config.toml
model = "self-supervised image encoder"
dataset = "photos of arthropod specimens (BIOSCAN-5M)"
train_examples = 97500
image_size = 48
crop_scale_min = 0.3
horizontal_flip = true
translate = 0.12
rotation_deg = 10
color_jitter = 0.6
method = "barlow_twins"
arch = "resmlp"
norm = "rmsnorm"
norm_position = "res_post"
activation = "quick_gelu"
mlp_ratio = 6
parallel_block = false
inner_norm = false
patch_size = [4, 4]
conv_stem = false
layers = 12
width = 192
projector_hidden = 512
projector_out = 1024
projector_hidden_layers = 2
init = "trunc_normal_002"
optimizer = "muon"
muon_scale = "match_rms_adamw"
lr = 0.0043
momentum = 0.95
nesterov = true
orthogonalizer = "newton_schulz_5"
adamw_lr_other_params = 0.0009
grad_clip = 1.0
steps = 9000
batch_size = 128
epochs = 11.8
lr_schedule = "step"
warmup_steps = 450
weight_decay = 0.09
adamw_weight_decay_other_params = 0
Rows from block 5 of a small self-supervised image encoder, named by matrix and row number. Rows with one number belong to one neuron. Each number is 50 + 12 x the weight over its row's rms, rounded and kept within 0 to 99. All counts start at 0.
After each neuron's rows are labels from the 100 images, of 14976, where the neuron reaches its highest value: "patch colour" is the nearest of a few named colours to the mean colour under the peak; "responds to" is what is common among them. Only what is clearly more common there than usual is listed. The data: photos of arthropod specimens (BIOSCAN-5M).
# fc1: MLP up (model.blocks.5.mlp.fc1.weight, 1152x192), inputs 96-191
# fc2: MLP down (model.blocks.5.mlp.fc2.weight, 192x1152, transposed), outputs 96-191

fc1.473:38 48 54 62 64 42 54 54 52 52 22 42 50 39 54 51 47 50 54 08 51 42 56 53 41 55 54 66 46 43 31 56 38 35 54 48 33 54 43 38 64 57 36 38 63 27 50 75 49 40 42 44 55 56 49 32 45 32 62 36 79 61 45 66 57 38 73 63 38 37 63 46 52 59 38 29 43 35 68 50 47 77 40 51 65 46 36 32 59 37 46 60 70 52 40 48
fc2.473:67 50 31 61 44 47 57 56 32 46 74 47 46 54 62 28 60 53 44 75 44 61 35 52 53 53 34 39 54 58 79 42 56 56 52 53 56 23 49 70 35 43 50 52 30 70 59 32 50 59 59 55 22 41 45 63 32 69 42 60 34 39 50 59 44 49 38 47 69 58 39 45 43 40 63 55 68 62 33 42 57 31 71 50 44 58 68 55 58 62 51 38 46 63 48 37
patch colour: black; brown
responds to: order Coleoptera

fc1.229:46 50 18 27 30 38 45 43 38 57 54 42 52 57 47 43 49 27 50 54 69 51 61 24 43 58 66 57 43 31 55 46 57 42 51 55 69 55 60 53 63 52 57 62 54 81 59 59 61 44 32 39 55 41 53 64 52 80 50 56 71 39 42 66 66 49 31 53 53 62 51 36 42 30 38 40 49 18 37 63 56 43 63 64 42 64 51 76 44 36 42 70 53 52 57 42
fc2.229:42 52 57 66 55 32 45 47 41 33 40 66 67 50 38 63 43 52 50 36 63 39 45 67 61 45 41 39 69 66 40 38 44 66 49 56 52 43 57 53 55 52 70 43 35 12 60 54 31 62 69 50 41 44 55 41 54 38 55 42 38 49 58 64 16 44 69 43 59 55 38 70 53 60 67 64 57 66 60 38 36 61 42 57 58 45 26 43 37 44 50 36 53 73 51 73
patch colour: pink
responds to: order Coleoptera

fc1.307:66 66 55 50 51 35 36 51 66 77 51 38 87 14 74 39 56 41 39 45 71 77 59 45 42 36 48 45 30 56 49 58 44 36 48 28 58 45 56 43 52 60 69 53 54 76 49 59 63 45 56 69 40 86 57 41 53 55 32 50 61 51 46 39 29 76 50 52 49 28 54 50 53 37 56 49 67 33 43 65 74 50 34 61 47 63 56 34 44 57 43 38 45 46 26 30
fc2.307:38 36 53 65 50 63 52 36 62 46 52 50 41 51 34 61 75 53 53 62 37 35 43 23 43 32 70 37 77 47 58 68 56 69 54 59 66 58 51 53 40 46 47 45 83 58 77 73 57 58 58 55 65 51 33 42 35 69 42 49 49 37 63 46 42 39 60 49 72 74 35 51 44 66 69 48 51 71 64 25 34 64 49 50 63 60 59 61 49 49 52 52 44 52 53 53
patch colour: white
responds to: order Coleoptera

fc1.500:49 52 62 58 49 53 43 70 37 60 57 29 62 46 48 21 50 48 38 51 61 58 51 64 58 48 50 55 57 59 49 45 52 51 47 68 69 51 45 50 40 61 55 30 60 63 58 48 58 66 42 49 56 51 54 37 24 33 42 57 56 59 37 56 53 51 52 67 56 36 55 63 22 45 37 60 39 51 47 42 52 52 39 62 70 38 63 40 55 57 60 70 30 79 63 38
fc2.500:47 44 59 57 70 54 59 56 59 47 66 51 54 61 38 63 51 37 52 66 50 39 40 53 57 54 54 57 34 39 48 71 68 55 56 58 38 44 55 49 79 42 42 55 52 47 39 52 54 31 66 35 38 55 63 69 74 35 50 40 45 31 64 38 45 45 43 47 41 69 58 49 69 45 59 44 45 62 60 68 33 48 64 36 29 68 62 41 25 52 35 48 36 46 53 33
patch colour: grey
responds to: order Coleoptera

fc1.531:34 40 36 58 43 36 45 27 37 69 55 44 67 29 40 43 31 45 61 46 59 43 44 60 42 60 56 45 65 35 56 45 42 47 27 50 56 63 52 61 32 62 45 38 50 30 49 48 34 47 48 42 40 32 62 56 34 57 58 73 43 68 34 64 76 31 77 42 29 29 14 45 55 58 54 51 64 49 43 58 57 58 42 60 34 55 47 37 32 61 44 60 44 22 75 59
fc2.531:49 49 43 37 44 37 52 52 65 47 58 67 43 63 65 64 54 63 32 48 51 37 43 57 60 36 44 58 43 56 35 45 43 63 52 54 30 42 45 43 75 44 64 62 64 90 62 43 44 32 48 55 51 59 41 43 54 48 39 29 45 16 57 52 45 70 51 48 67 44 59 56 29 45 53 52 37 54 64 39 39 51 46 36 41 45 48 62 90 44 53 37 51 79 41 45
patch colour: grey
responds to: order Coleoptera

fc1.635:62 37 70 36 52 38 47 30 47 59 21 37 36 48 51 31 61 25 48 40 46 55 53 55 45 53 59 51 45 44 35 35 52 57 58 50 65 51 36 40 35 56 46 55 60 79 62 54 61 76 52 68 52 63 77 46 38 63 34 49 58 51 58 55 43 44 52 53 42 50 61 37 57 37 54 61 57 52 48 59 61 57 54 69 48 36 41 55 42 49 46 57 50 38 31 46
fc2.635:41 37 31 59 69 47 45 56 36 50 55 37 80 66 54 71 62 46 51 42 78 52 41 37 24 50 60 55 54 49 62 72 61 53 58 78 56 54 57 27 43 48 63 55 36 49 55 46 65 34 41 57 32 47 34 43 51 50 54 34 59 49 57 52 49 69 30 65 40 37 55 63 59 41 40 56 64 43 66 46 48 65 35 64 57 56 48 47 56 53 46 43 51 58 68 33
patch colour: white
responds to: order Coleoptera

fc1.350:41 45 60 52 37 46 48 58 59 53 49 42 40 31 43 56 59 40 62 28 57 55 48 35 53 52 51 55 59 71 52 42 54 67 54 61 38 60 37 43 47 48 56 42 41 40 41 42 58 44 40 50 65 27 47 50 60 51 68 62 39 28 53 35 37 60 68 50 49 46 32 19 72 49 45 45 39 55 64 32 42 42 58 38 85 50 54 58 69 37 37 50 46 42 31 38
fc2.350:54 53 42 59 41 48 48 46 41 49 56 30 51 43 41 45 49 50 37 53 56 36 38 48 53 50 47 57 44 51 60 62 24 32 66 28 69 27 66 40 58 46 49 41 60 53 55 60 43 60 44 54 37 31 64 50 60 64 63 48 57 64 46 42 50 55 53 43 60 55 54 63 42 56 57 69 60 63 46 48 51 40 53 54 37 70 53 24 16 62 59 53 72 22 63 36
patch colour: pink
responds to: order Hymenoptera

fc1.308:50 44 55 50 46 44 43 00 31 43 45 65 27 53 24 52 33 49 52 56 71 40 30 53 51 53 66 40 42 41 68 45 47 52 58 54 47 32 44 51 49 45 46 59 67 54 62 77 47 61 60 48 22 61 49 48 38 52 39 41 34 69 43 41 41 40 47 40 63 59 35 52 55 42 54 52 48 56 50 48 46 51 53 28 48 45 44 57 52 42 61 61 54 41 52 67
fc2.308:41 60 40 64 50 50 57 63 47 50 51 45 49 62 61 28 43 49 47 35 35 44 61 65 26 39 59 70 49 39 32 66 54 67 57 66 37 79 48 52 53 31 58 57 51 51 68 43 66 50 47 63 38 58 60 40 42 50 55 55 44 56 45 44 48 85 60 58 34 54 45 22 45 43 49 54 41 54 61 64 48 50 53 56 55 30 57 32 60 58 23 42 68 40 63 55
patch colour: white
responds to: order Hymenoptera

fc1.248:47 48 63 40 49 45 23 49 36 32 69 54 50 57 52 42 48 69 25 31 28 33 52 71 51 51 59 67 70 55 61 56 46 59 63 45 45 58 42 48 42 62 46 50 67 47 66 46 46 73 51 67 49 34 50 74 43 50 67 44 59 64 62 39 78 50 52 62 64 55 42 42 81 53 70 49 40 40 57 40 51 38 49 61 59 53 60 53 42 54 45 60 48 20 49 51
fc2.248:55 50 54 24 49 47 24 48 66 59 49 32 37 65 31 58 31 33 31 57 55 43 50 37 61 44 43 55 45 46 59 46 52 13 58 37 60 46 47 54 78 49 58 54 48 16 54 60 43 48 42 43 51 70 40 61 63 29 33 55 36 49 59 42 48 44 27 28 45 64 49 64 52 52 47 59 48 66 54 59 54 59 77 49 40 31 33 49 39 44 55 48 64 58 69 58
patch colour: brown; black
responds to: order Coleoptera

fc1.277:36 54 59 56 46 58 48 45 46 55 48 65 51 42 41 49 45 40 64 78 43 52 57 55 61 49 63 46 40 36 68 39 50 47 63 50 56 79 69 62 46 41 50 39 59 50 55 41 62 64 33 42 75 40 61 48 49 49 58 44 39 64 55 44 49 43 30 49 40 48 52 46 52 39 58 49 48 33 71 73 54 65 68 48 43 40 60 56 46 57 67 47 62 57 30 47
fc2.277:50 38 38 52 55 49 49 54 59 41 38 38 44 50 51 51 55 67 37 47 65 44 47 58 39 66 58 44 71 60 44 53 58 52 36 64 35 23 37 33 63 55 51 44 52 44 50 53 43 42 73 39 31 69 46 55 48 42 27 52 62 38 58 43 51 50 71 42 44 51 26 61 42 46 56 47 51 60 39 33 32 45 31 47 42 44 38 34 56 67 39 48 51 60 72 53
patch colour: brown; black
responds to: order Coleoptera

fc1.3:57 55 58 30 57 48 33 25 55 69 48 56 33 56 43 33 67 43 38 39 47 51 52 50 69 54 38 46 43 65 43 43 41 30 55 47 34 48 67 40 50 24 57 52 49 57 38 70 61 35 48 37 77 27 62 45 55 33 58 43 27 39 38 16 77 33 52 69 55 47 43 46 62 46 63 64 41 66 54 53 47 64 36 38 49 47 58 54 45 51 39 66 73 51 53 58
fc2.3:50 36 56 66 50 62 38 61 50 53 44 47 45 64 43 59 58 43 47 56 24 58 47 54 50 34 49 61 54 34 43 38 61 37 63 51 56 61 45 93 48 37 28 55 67 30 53 34 64 74 32 63 42 57 74 60 51 34 23 81 56 46 69 69 43 78 63 49 50 66 60 26 54 47 66 53 49 25 48 44 60 30 62 29 52 54 46 53 61 41 66 43 41 61 34 37
patch colour: grey; brown
responds to: order Coleoptera

fc1.273:22 47 50 51 60 35 60 51 44 70 53 61 40 51 24 50 55 31 44 64 50 55 55 51 49 35 50 49 40 52 47 45 37 22 38 59 26 44 55 55 38 47 47 55 28 63 49 15 62 45 53 61 59 26 60 69 47 61 55 28 39 60 55 61 51 50 52 44 36 54 65 45 52 47 54 42 41 59 40 56 37 62 54 30 67 36 70 71 65 49 55 42 48 70 54 71
fc2.273:57 91 58 34 35 70 56 42 37 52 48 40 43 51 51 42 45 51 37 35 39 54 49 68 58 36 54 46 43 67 59 51 30 64 66 36 45 65 67 40 40 56 30 48 63 44 61 59 41 37 37 67 65 75 62 23 58 45 58 51 50 41 27 40 41 48 44 66 71 81 49 64 40 34 36 52 62 47 58 38 52 51 48 48 58 76 45 69 38 45 50 63 58 46 38 38
patch colour: black; brown
responds to: order Coleoptera

fc1.83:51 65 46 52 54 61 27 47 44 43 51 54 37 16 46 50 43 61 30 63 62 64 47 52 50 61 62 57 48 52 49 36 67 46 44 75 54 53 47 61 46 71 44 46 47 30 45 65 65 36 43 63 54 39 41 51 35 48 44 30 58 61 23 61 68 43 66 28 62 26 43 47 37 60 45 36 53 62 44 62 43 44 32 76 52 41 44 68 65 46 73 71 75 26 54 64
fc2.83:57 42 46 30 48 32 67 55 33 68 29 40 41 54 62 48 50 52 55 53 45 68 72 60 61 61 54 45 62 69 67 44 62 58 47 38 38 65 45 49 29 40 26 51 39 51 58 39 44 62 34 26 57 54 62 63 53 70 67 52 51 50 41 50 38 73 53 44 36 70 50 41 44 47 46 72 71 34 75 72 42 52 37 56 58 35 52 40 56 58 45 54 53 47 66 31
patch colour: black
responds to: order Coleoptera; family Throscidae

fc1.185:80 58 47 53 46 46 47 55 41 28 45 45 21 52 54 50 80 58 37 63 23 38 54 52 45 59 51 45 61 55 46 33 80 54 58 33 43 50 38 54 49 42 64 59 42 42 52 48 60 28 65 29 59 70 47 53 49 51 48 39 69 46 52 38 36 50 46 74 47 49 41 71 35 73 48 52 36 45 51 42 33 42 64 61 55 38 65 62 68 26 67 45 59 31 60 50
fc2.185:31 44 46 39 52 51 49 43 64 73 53 53 68 56 57 58 44 62 48 52 66 65 46 45 29 67 54 44 46 47 59 62 30 46 35 55 33 40 71 55 58 54 47 38 59 69 35 67 27 56 42 65 54 48 56 38 32 62 45 56 41 53 53 48 44 65 51 25 33 73 61 65 48 35 46 51 65 76 64 54 59 65 36 41 56 53 42 25 55 60 47 59 43 62 57 81
patch colour: brown
responds to: order Coleoptera

fc1.338:68 35 44 61 41 56 54 75 51 44 59 48 18 49 55 37 40 57 59 68 27 25 40 59 51 42 66 63 32 48 39 37 47 48 57 46 49 39 32 42 43 48 54 50 49 48 44 56 73 52 66 57 29 61 66 48 57 59 53 36 46 50 52 49 78 54 49 25 67 35 32 58 56 48 46 43 78 39 50 33 51 48 59 54 58 26 56 44 20 42 49 51 55 53 42 36
fc2.338:33 48 64 51 62 47 53 34 66 62 47 48 84 45 63 70 53 44 46 44 71 70 59 37 36 48 34 50 71 48 64 45 67 54 49 53 47 52 57 49 64 56 38 62 57 48 61 34 34 45 41 51 82 50 36 44 51 18 53 59 68 60 55 48 25 49 54 61 37 64 42 48 46 43 54 49 33 45 43 63 54 47 29 49 55 61 37 36 78 58 58 48 30 58 60 71
patch colour: brown
responds to: order Coleoptera