A small self-supervised image encoder, trained from scratch.
Training: 9000 steps, batches of 128.
Rows from block 4 of a small self-supervised image encoder, named by matrix and row number. Rows with one number belong to one neuron. Each number is 128 + 32 x the weight over its row's rms, rounded and kept within 0 to 255. All counts start at 0. Numbers have three digits each.
After each neuron's rows are labels from the 100 images, of 14976, where the neuron reaches its highest value: "responds to" is what is common among them. Only what is clearly more common there than usual is listed. The data: photos of arthropod specimens (BIOSCAN-5M).
# fc1: MLP up (model.blocks.4.mlp.fc1.weight, 1152x192), inputs 96-191
# fc2: MLP down (model.blocks.4.mlp.fc2.weight, 192x1152, transposed), outputs 96-191

fc1.349:099125113085162121095143108145122164126112112124153081162113122193119130116149189111199124064101081147148126114171145173139107091104106075143149146178161188113126144121169127152135088171150096089118117183150077145176134118134212101106137132104106089198132157111196069086177130139177127123
fc2.349:140140161195106137196086151082163103165110087072111184114130109062107128150127093150081118158157160107143119123117114049130111135144141157109111130104075112167114104127078116104107172098139150177143105091120170123112126129099064140181136146145148130066141107152082156189095121114078145116
responds to: order Lepidoptera

fc1.25:127092123142151168079108125172139106085088110191159144134154165123133144128097106172187097121176130124123100106086150166120122097165130127123189108185121132153157154182202084114086143176194102056133133103119130158143160071109127177093113127178158099097101120110177073232148157110103109109
fc2.25:139182109141099115159113142107090151170178097122144106167156055114150163188129102154100163131104126120154107172127138067084114129037144150128126133048182160115104166051113157129178078079096157126112082100093160120111114184138133150128140101105114163129099154175118131103118103188145129151
responds to: order Hymenoptera

fc1.583:166187063115126139098134148147142173193063195078134123106169133168127154169140120111126081162166109175123088167148126170109145168139108150152137133175089150070165129128039129073064130162113071140140145135165129147187058114088097131118136140097183135113134147070115099106131088134131173124
fc2.583:104091154199104122125115142151129094142131051098157143117164099120164089103084106150137122114120101135128111151152098103174153091163065164133110113100134073150199124129183141180094143103099127109152151166175087185107142120112105109170148099145106110152122146132153063175154149138110167106
responds to: order Lepidoptera

fc1.154:131182159099130162166145090122090175187153056129085136150131123073167121126116129137070105185130179085101157131152117169130129125079128132156149079141094033140147122124165104130105250120136132144112075164131099154171106106101065088116190148085138160157103126089148152164128148146087111186
fc2.154:121093079161173097122094149122095096155108178076135126086187150110135165084108054148091137066167079131126111117087101128149112108167088162112161211086139149093140148148089130145136107052150126110120186147141124136110178117119114122149138114118076131151098093132095110085125074126173201079
responds to: order Coleoptera

fc1.321:159119130111105078088098131111128155110143070163118158126173095139127090129197131101109134141079134125142124133129068130101101089137112134103099128135148161157108088170166159175138146131133106110111114084183047044129146092178155097206164099143057126131171103160156098172133122216140122177
fc2.321:094101119148143163146139101169196097107118153118092120112077107177132133144078137123144145171173115100113099115058191062127174170143150165121106158117146165111162157156092139152164043133087122139115155150070255176163155116119082187106081116116148117078090177118115148115116148080125119094
responds to: order Hymenoptera

fc1.579:112122107162107173099162114136172167110179135163147086153185123129144110015117102139111163110128095049036105128153101140134142126131067104108153101104173091106146100096108135175119161118095117203134186122115173130126102134119178162160127205138158103105075144078106159128140091105126062099
fc2.579:049125130089153117137085116133112078146133130101181172111158159121159154192178139138162094134075093171181136129126123106134136166118235152120123159124088079134139152151195074052094132094160167065098069120184128119132106127143098160154095070119123142177150137121130091157139115136167156119
responds to: order Lepidoptera

fc1.298:099093074085085086119099142138143158147130105160130133161181122114118145141122147139101098187165115116087159033118175102128163054104133113054102139096129144174130120133148116101166109124138107143156133083144164154127137095095120155077133108122106148144139205150188149126078062168076101172
fc2.298:133131169122166144105140155180118069094148103115131143137130124096185173088147100145158115071146085125166137176134133075066125123151119114147148176128166169136233162121048084145103138100119133136080095136166178139111088128135117121173154127134139137148131148122133107142123156151130124158
responds to: order Coleoptera

fc1.506:081120139094113128134121132103122091187149191164101174151127251115148094112111190127145089178106110127139090160123153114120071137170105109118058096057156106150108149124128081129105119167081114176132112190090085129155141119139096112150134135123141163132079168142108079131095137123094154163
fc2.506:124121129219162107108149091120137136071118061090132160069124116152126163152121104122128134137062138101117172052137079106139156091104133156100142146183110169130111105144132170138113133101112141041083122126108134109076159186113126157073125103181126092032163152126109141169132109151143130074
responds to: order Lepidoptera

fc1.261:144129144131110115105125133129138157156169122083195107122120163081148161086135087173159082063107157142087081115061132111090094111130072127118061126126123124120164043112107105168220139169145169104184120139122129160121086091141051124099145153119160136105106090117102107148126142102111146197
fc2.261:151121163077112140137111136136132113102087167147123148171146106138133095154118095129094195159139116163110128124126102132104142129107170128185148155130191132124097185125127150067046067119134109148121163137145123115145105142043159102185115082128121150148200210157129180118119132157157132083
responds to: order Lepidoptera

fc1.303:096112145133116136113120123171131149164133142132113142044067127149073145108196129180049191164147120099087172156131090114167128111153152186057181168106095111168128082130113116114157130179139152116090106125113189129132141156066081129124161128127127127102185154150078145149114102136116167142
fc2.303:172124122116117128110138085130126164084173155143108130120157093116210098088043135099168078073113142155140118108112202091088113134133126077167044093148154174060136149168143142149114104079151155150117153174134114108118147070218156082125120099093096122128090104081174121165147170136136136105
responds to: order Lepidoptera

fc1.211:058134133074091126144120072123161121160146184148143129094060149152119091077101188109104121152079111128114102094163166101101141085199132089059126171121154111200139126120163131186097156144141090105156146053130144160180192064127153197093137161154183158103149199121108191116143170097137161124
fc2.211:145103133190169086098148136143129114118154108116167106116152136108182143138109134148168118087103130088130134142070193104098100193091077150164134224146083071131155171164107101096132107165134138165160149135139117130127121106088108161110116129151125140112200184096109130069105071157124106145
responds to: order Hymenoptera

fc1.570:156114141117096120095137173135143103142120131148149110077170159162102157108131123105103107108096211139145109196163124127132177181140125154145160127109154212101180110133081107065125180121177075158202122108157116096143089087120114187102097088138110112124084116064122054113124139074158182133
fc2.570:117134093194104123135137086117177137142163123156172114113097112114140119099084092122210157119177067138142132136100171184113149150122126084107125164135080103120210130129134144140145133077130114093103109164117134201122184091185119112181131152101087115186143152165124141122131124171164130101
responds to: order Lepidoptera

fc1.66:104114120140180129091188108147148137091121152101061115153094166158077144163140095143115149144144107142095082111148110087137116124099129093125093118142118153083131134139185111139076174124135139131177128160096154141148157141062201185140101122087157049139173131162096095085152143203163145183
fc2.66:176188144143119090136086154147096129141107095144157131083165162094155105149153193156172139126096073118155138145138127171152153108156156171109142109107134163173097130070136179133161085106152124146074151118085108121134127108148044097137149136177106109104142118086169169204107164088074074105
responds to: order Coleoptera

fc1.19:149203131098090134107143158122168109150108178153128085134056103133101140128128084133131140120151110085127142170095135167118086094104156145104125112152149074109143127118126070109151128126161091180094200105133141139163126125095113113069094139120163175096186148123110103080111118191147161153
fc2.19:108134147176142139149126175132065139158146134179112134100173117152142156127099124146176096139105091094088096116126127092085139125113075063180112136111050148149167138127128138160085198129103140051103125153141138128122127160198143136146105090152114104171065093148133113159124156135080165188
responds to: order Lepidoptera

fc1.212:161171137199129110089112162113185153086109147133126154126138141096176081131162083186118134158113110174133150096092074130129164107056108079134107090094163108184155153156098108137131097089160118157101164156103092084150192101150133192139107164198074051178133143122114101141170113095107157158
fc2.212:148169161146105071076159137159154100098157111102121173176122088209077177138106129127178136137129128061099180130168162143118105123138131132091107119049095172148085122130157133087116088123170156156155123083102143153144142160142169105155139078106159213155080083150104120149101090121115120092
responds to: order Hymenoptera

fc1.553:162141084121134112074119157143120101160155133172111137092130089092156135180086043127162120140116111150180158110152087146179148097145124151089136106117102130085128046161100099123103074131181099113184154128129125153160150183131115137151112124107141120143174144094062079152082176160153113116
fc2.553:107127189145138107119080129164170135103130165147175161145082131144131066113127133141110139113102143104080106127098168131085160155099142063179149058099131134101144158144092064145110162191147116172142147095067201129108100107129167091182089152134139123119163163119120177130179115105050107119
responds to: order Hymenoptera

fc1.671:116088129137121178135064137085125123129146127062078121131156106187080114124117105143137126128113100184114109123148138152164160149171143130102131115156148067130123159133138131138118109138117171124089093117172199098126122115125191107102127068144117193088169093132076108079049121106155158113
fc2.671:154083080119136128118156123108101135094192116138081214167142106121186150077106114107176054126103168157110136112137156158117072094114135136094131145107087126096172140119151108118121174099061040091164160083098077161122167134101152109154183120109133100165111164131124141136125092181120144128
responds to: order Lepidoptera

fc1.283:078134135129102121128118078131215115199103055175106164086143087157102153163132137152068114162150105116161108139066118074178119152129133165147151174165171065142095096167109134091131136115161133165164088146167133105102102088158158165101095103120104152142131162075112141128119116144130159143
fc2.283:171122123139089123119109132113072126091132165063126083147084172136153145077115108095156116118048107106101135144186131179115112109137102110171132111150092111141123175107172113133141107137126167129100189149124117109073155171116093155144163234144152131091080103144065125158127108094159115089
responds to: order Coleoptera; family Throscidae

fc1.483:130151155103148091119158076144148145178194155141106074110093098088161083140131147109097115119160136147109087145138135150175196157119096091120137130080147184155133167126175122214080094153115110086162170126148179163153071098140177150104120110159179158118155161117123122140188153130133122117
fc2.483:128105106148141146124109170140128129199152131152177105092125131130158148119075159133126136107067117080079093080087166151095090133108186136179120186159081093059082139118160110113152072131148106146117110104102136126113112077099141171139131187150129159129137155101094097053040133152088124122
responds to: order Hymenoptera

fc1.84:103255122128134128126099093102111117179090143158142074094139064188157143142173149152124140187134155155100136083115152130113166116111173084133104172149129129171114195108134155125147125163130115146068133146136160137166064081115090118109126140105111078104168140115093170107106140140065097143
fc2.84:176062113123180144107149123151149132054122084122101156149104162097131153110148125151137113133106143086128198085158102190112096120104132168166049117113168106135108065140119155148087106114098138132168136074110068138124158158106161134163131105150156191148073140148153114128146108172210124154
responds to: order Coleoptera

fc1.469:096166112175150103145122148142215136133131092084131117097133105123100139054164132074097164111138158168084122141135143096099110120189117138142124150075163117112136118130149132109065171167135099167106103105129158112109119108137214116157128083128123067130113130142179091108095103094149161084
fc2.469:130113162163123128110082105054096080129153144113124192154125148151119149115131112159163092167129096120160157144127102135189139077107151127112117165139049130117147154117142107155187127094140101119128150148142131171169158166135100165103109148141112170142125151094102110166138170138157066142
responds to: order Lepidoptera

fc1.588:140121141099045127139168156167141099118150108095164082131126159089132114120131127186160098171094177112166135080107115172114143146140102133134191122097154100089094134140154111082167167105126125115083153130127131121160106134143156143099093134097111154187145150084164225151135133079135150116
fc2.588:156139153148177140084073183112087159126148159155220082104098135129149145105187094104124099105179073165125145149109177101100170132133181178101098095083100114136084104107094138083125186149155097133159144164109087182118155142146096123185146168118091117074105141109073063127111132140165160100
responds to: order Coleoptera

fc1.747:120191077102117132130165090184155115123155124128152124152136139129134132156137129160088172121113079072141160072156143197102132148156140131134060160089122110161134084136108112116154100125121116144043142180135137100097131107091144123139167140128196158091162091152138076138110091090081141133
fc2.747:099092164121133110084070109125114094118141159140146117125165081073105165079192137098128119175111142106176143109120129125099126129095092067165108151137112114123142110115145142090111130130127161166092151082138128178101153074089116104127119124130149138152086191131168177116123089126156054151
responds to: order Lepidoptera

fc1.737:105128139111126094083133131108147147137201120105148130163135071106079125094161119169113159155104138157110043098125151120127111142096161114161080167124162057187132172157121123120153142163150152137091099158129146088108075103084177155106113197131182179169101148101179108175145113137130192104
fc2.737:126098105167139098065104153135140110076083164136170131177184127120171178152170115126128139150155096089159201119158122127155145060094066135138127140117126151127133092073057171148100081075113088130166145139100113149107137134133054103132135097134073099081105151188087088118138142106146117197
responds to: order Lepidoptera

fc1.486:091151150126106119121119112135145096174073140087141162158178116118110139116129124099164201120127162131131131088104111092090086136100094094171134119100057184122153123107149110092104108122170192110168119134148053125131116125116065089165138116116140147123156138081093120043097198206125105151
fc2.486:168072110130173146122137085145127149114154175164139143110126169145114128189167118141126044164153104120169120056140172186098186122166152118119132152184172068089092082123126143171163141081116108147100143158086127119165127144154153172129080091145106147085129115195142097251147131119113119083
responds to: order Coleoptera

fc1.215:113086076114044133109090136081168105163091114087125115095094146070168069081122114127128115174136137153142108099185124127145150140134142104129158167084157154156135101093212142159156116098122157093115140145168132100110126123147196070152161083132120153160097095183082140159113146099104118121
fc2.215:163137134120100093100062142126126098103096177162072164100126101116136138125075075149114144131126076139150154126178158131162130142144144160110097175157111137104143126113133123138088089162087125133123105130064096164168136142154072116134132142141173098120080167144158136132167233084151145112
responds to: order Lepidoptera

fc1.729:103121123199105160153076132088147091088161107128104149076094082111146106141197076145172126144121108209125128074112121104141167112152159151152125153092109164174150096111141172107093157138142105101192108151175118127126050123187131136152131100136075103175131148159129089136145127141112135128
fc2.729:165137164135135104069071173110135138114151146129107150159114140116138178118101173150081133143092131051133150148144150141129097105101104078069092161185149126101140135137199067102144063218123125121114121125140093161133192104135133158198143078165139162143142149149140102140094174164173145132
responds to: order Lepidoptera

fc1.702:140068138114149111111120127096162192112148085144141145149063088090124187210111145180095113098119121167081094155122143127156123134105102165153150093182169156088115177124069125161081107185116164116163145138093171111150077115100153126133140165181090134110156117083127109130071107118134121165
fc2.702:142119142109138093136138124192160081091144180134158090103118176163089105093155143150122150124218121061138147094090140148141159161141198076090109094145113151068111156095165079138105143151165068146094138151105111115091140155185117115101120154062141104115165063124104136126179102137131148107
responds to: order Coleoptera

fc1.695:102035102175133146107135100088137111136154110085105154127150099085112102113137095189123132114094104107148148100182125135134181173161158088127095101161139143108091114147151121117120114118155149128064134160106089157105122121153139084144161112100168085122131114056135139180112173095123146155
fc2.695:066102130136110108115164101157160124135114163153130152066108156138071105171132157137176171107141138211167133132125194161172132111078068196138080167151092126097099068154126143147135138140069094091191171120195137116155118087100093121091127090165106144117117124153129132050129164176116104128
responds to: order Hemiptera

fc1.509:146134112158135182102128107129087090117148114098058137170092099114131107096114136092143125139123141096216139117127143106156158127079134091121093150070101156111163103090116173117163097151158118111196115150147120179084124138076123131143122205097113161075101113171129118085177194119134139040
fc2.509:077104112026152153133117104137194187175132140163146152152139134145122174117141135184143106129159138129132134144112135126146118091109104152132174123128166058141094151089117099138150101142121093148092128118197127163172125104159119104174112102141111123157167104120124081154136127153146176242
responds to: order Lepidoptera

fc1.48:126075109121155140135116119132142157056163137116097173138092107076130157140122127170120135160127143069153136098074101131140147192166078039129132124090147102193184157145118096136071126149129135145128107123157087113170174145111151111087140104178148120123167080145121070162109160174153087115
fc2.48:121149123178088164089126154123100096145086164156202107144172166164105144145095101152157184138125115188125091128147172070059152102085126121155123128137122167106088135154134133126142164144149108135143137126109163108130102132138096164130105133063153160132079192121127156171160105108084118145
responds to: order Coleoptera

fc1.37:132165089106097114105130126176107112113127087137180123070062124191122162133169096116087126102099124080167170140078097155104162112207131146123081162126099129164129120164088158180060153096149145072121157101083203162139117109135149176146038165104157101105107127126088173105089119149110126097
fc2.37:125176154138150100111114129114152100114108140133113171155175148088163098129129148122141110203125118172067088191142140136126108143076122107140150101112169114117121103122152142132153098124092105134107158128125123153118122119178122130112175118127158124155092135111121061179106118085190092187
responds to: order Lepidoptera

fc1.245:125163142090083038158152148091129096149122145123173124139146078157110144175149123079128107128140165142163074140137134144117167092127117086057139105133082153097155157083164167129166101117100050112149131138102161171072096117112213161090122146124137127155157094101149199163005066135082143073
fc2.245:086083118139161225107105139141150149085114105160095164127102149109092159084121165201113154096103103089087179134151117130088076157114160132203156191148154113173128130130111091094089127143143182145155129110143106119170146128131067097145148104142128131101120155159109059146160126134166098158
responds to: order Coleoptera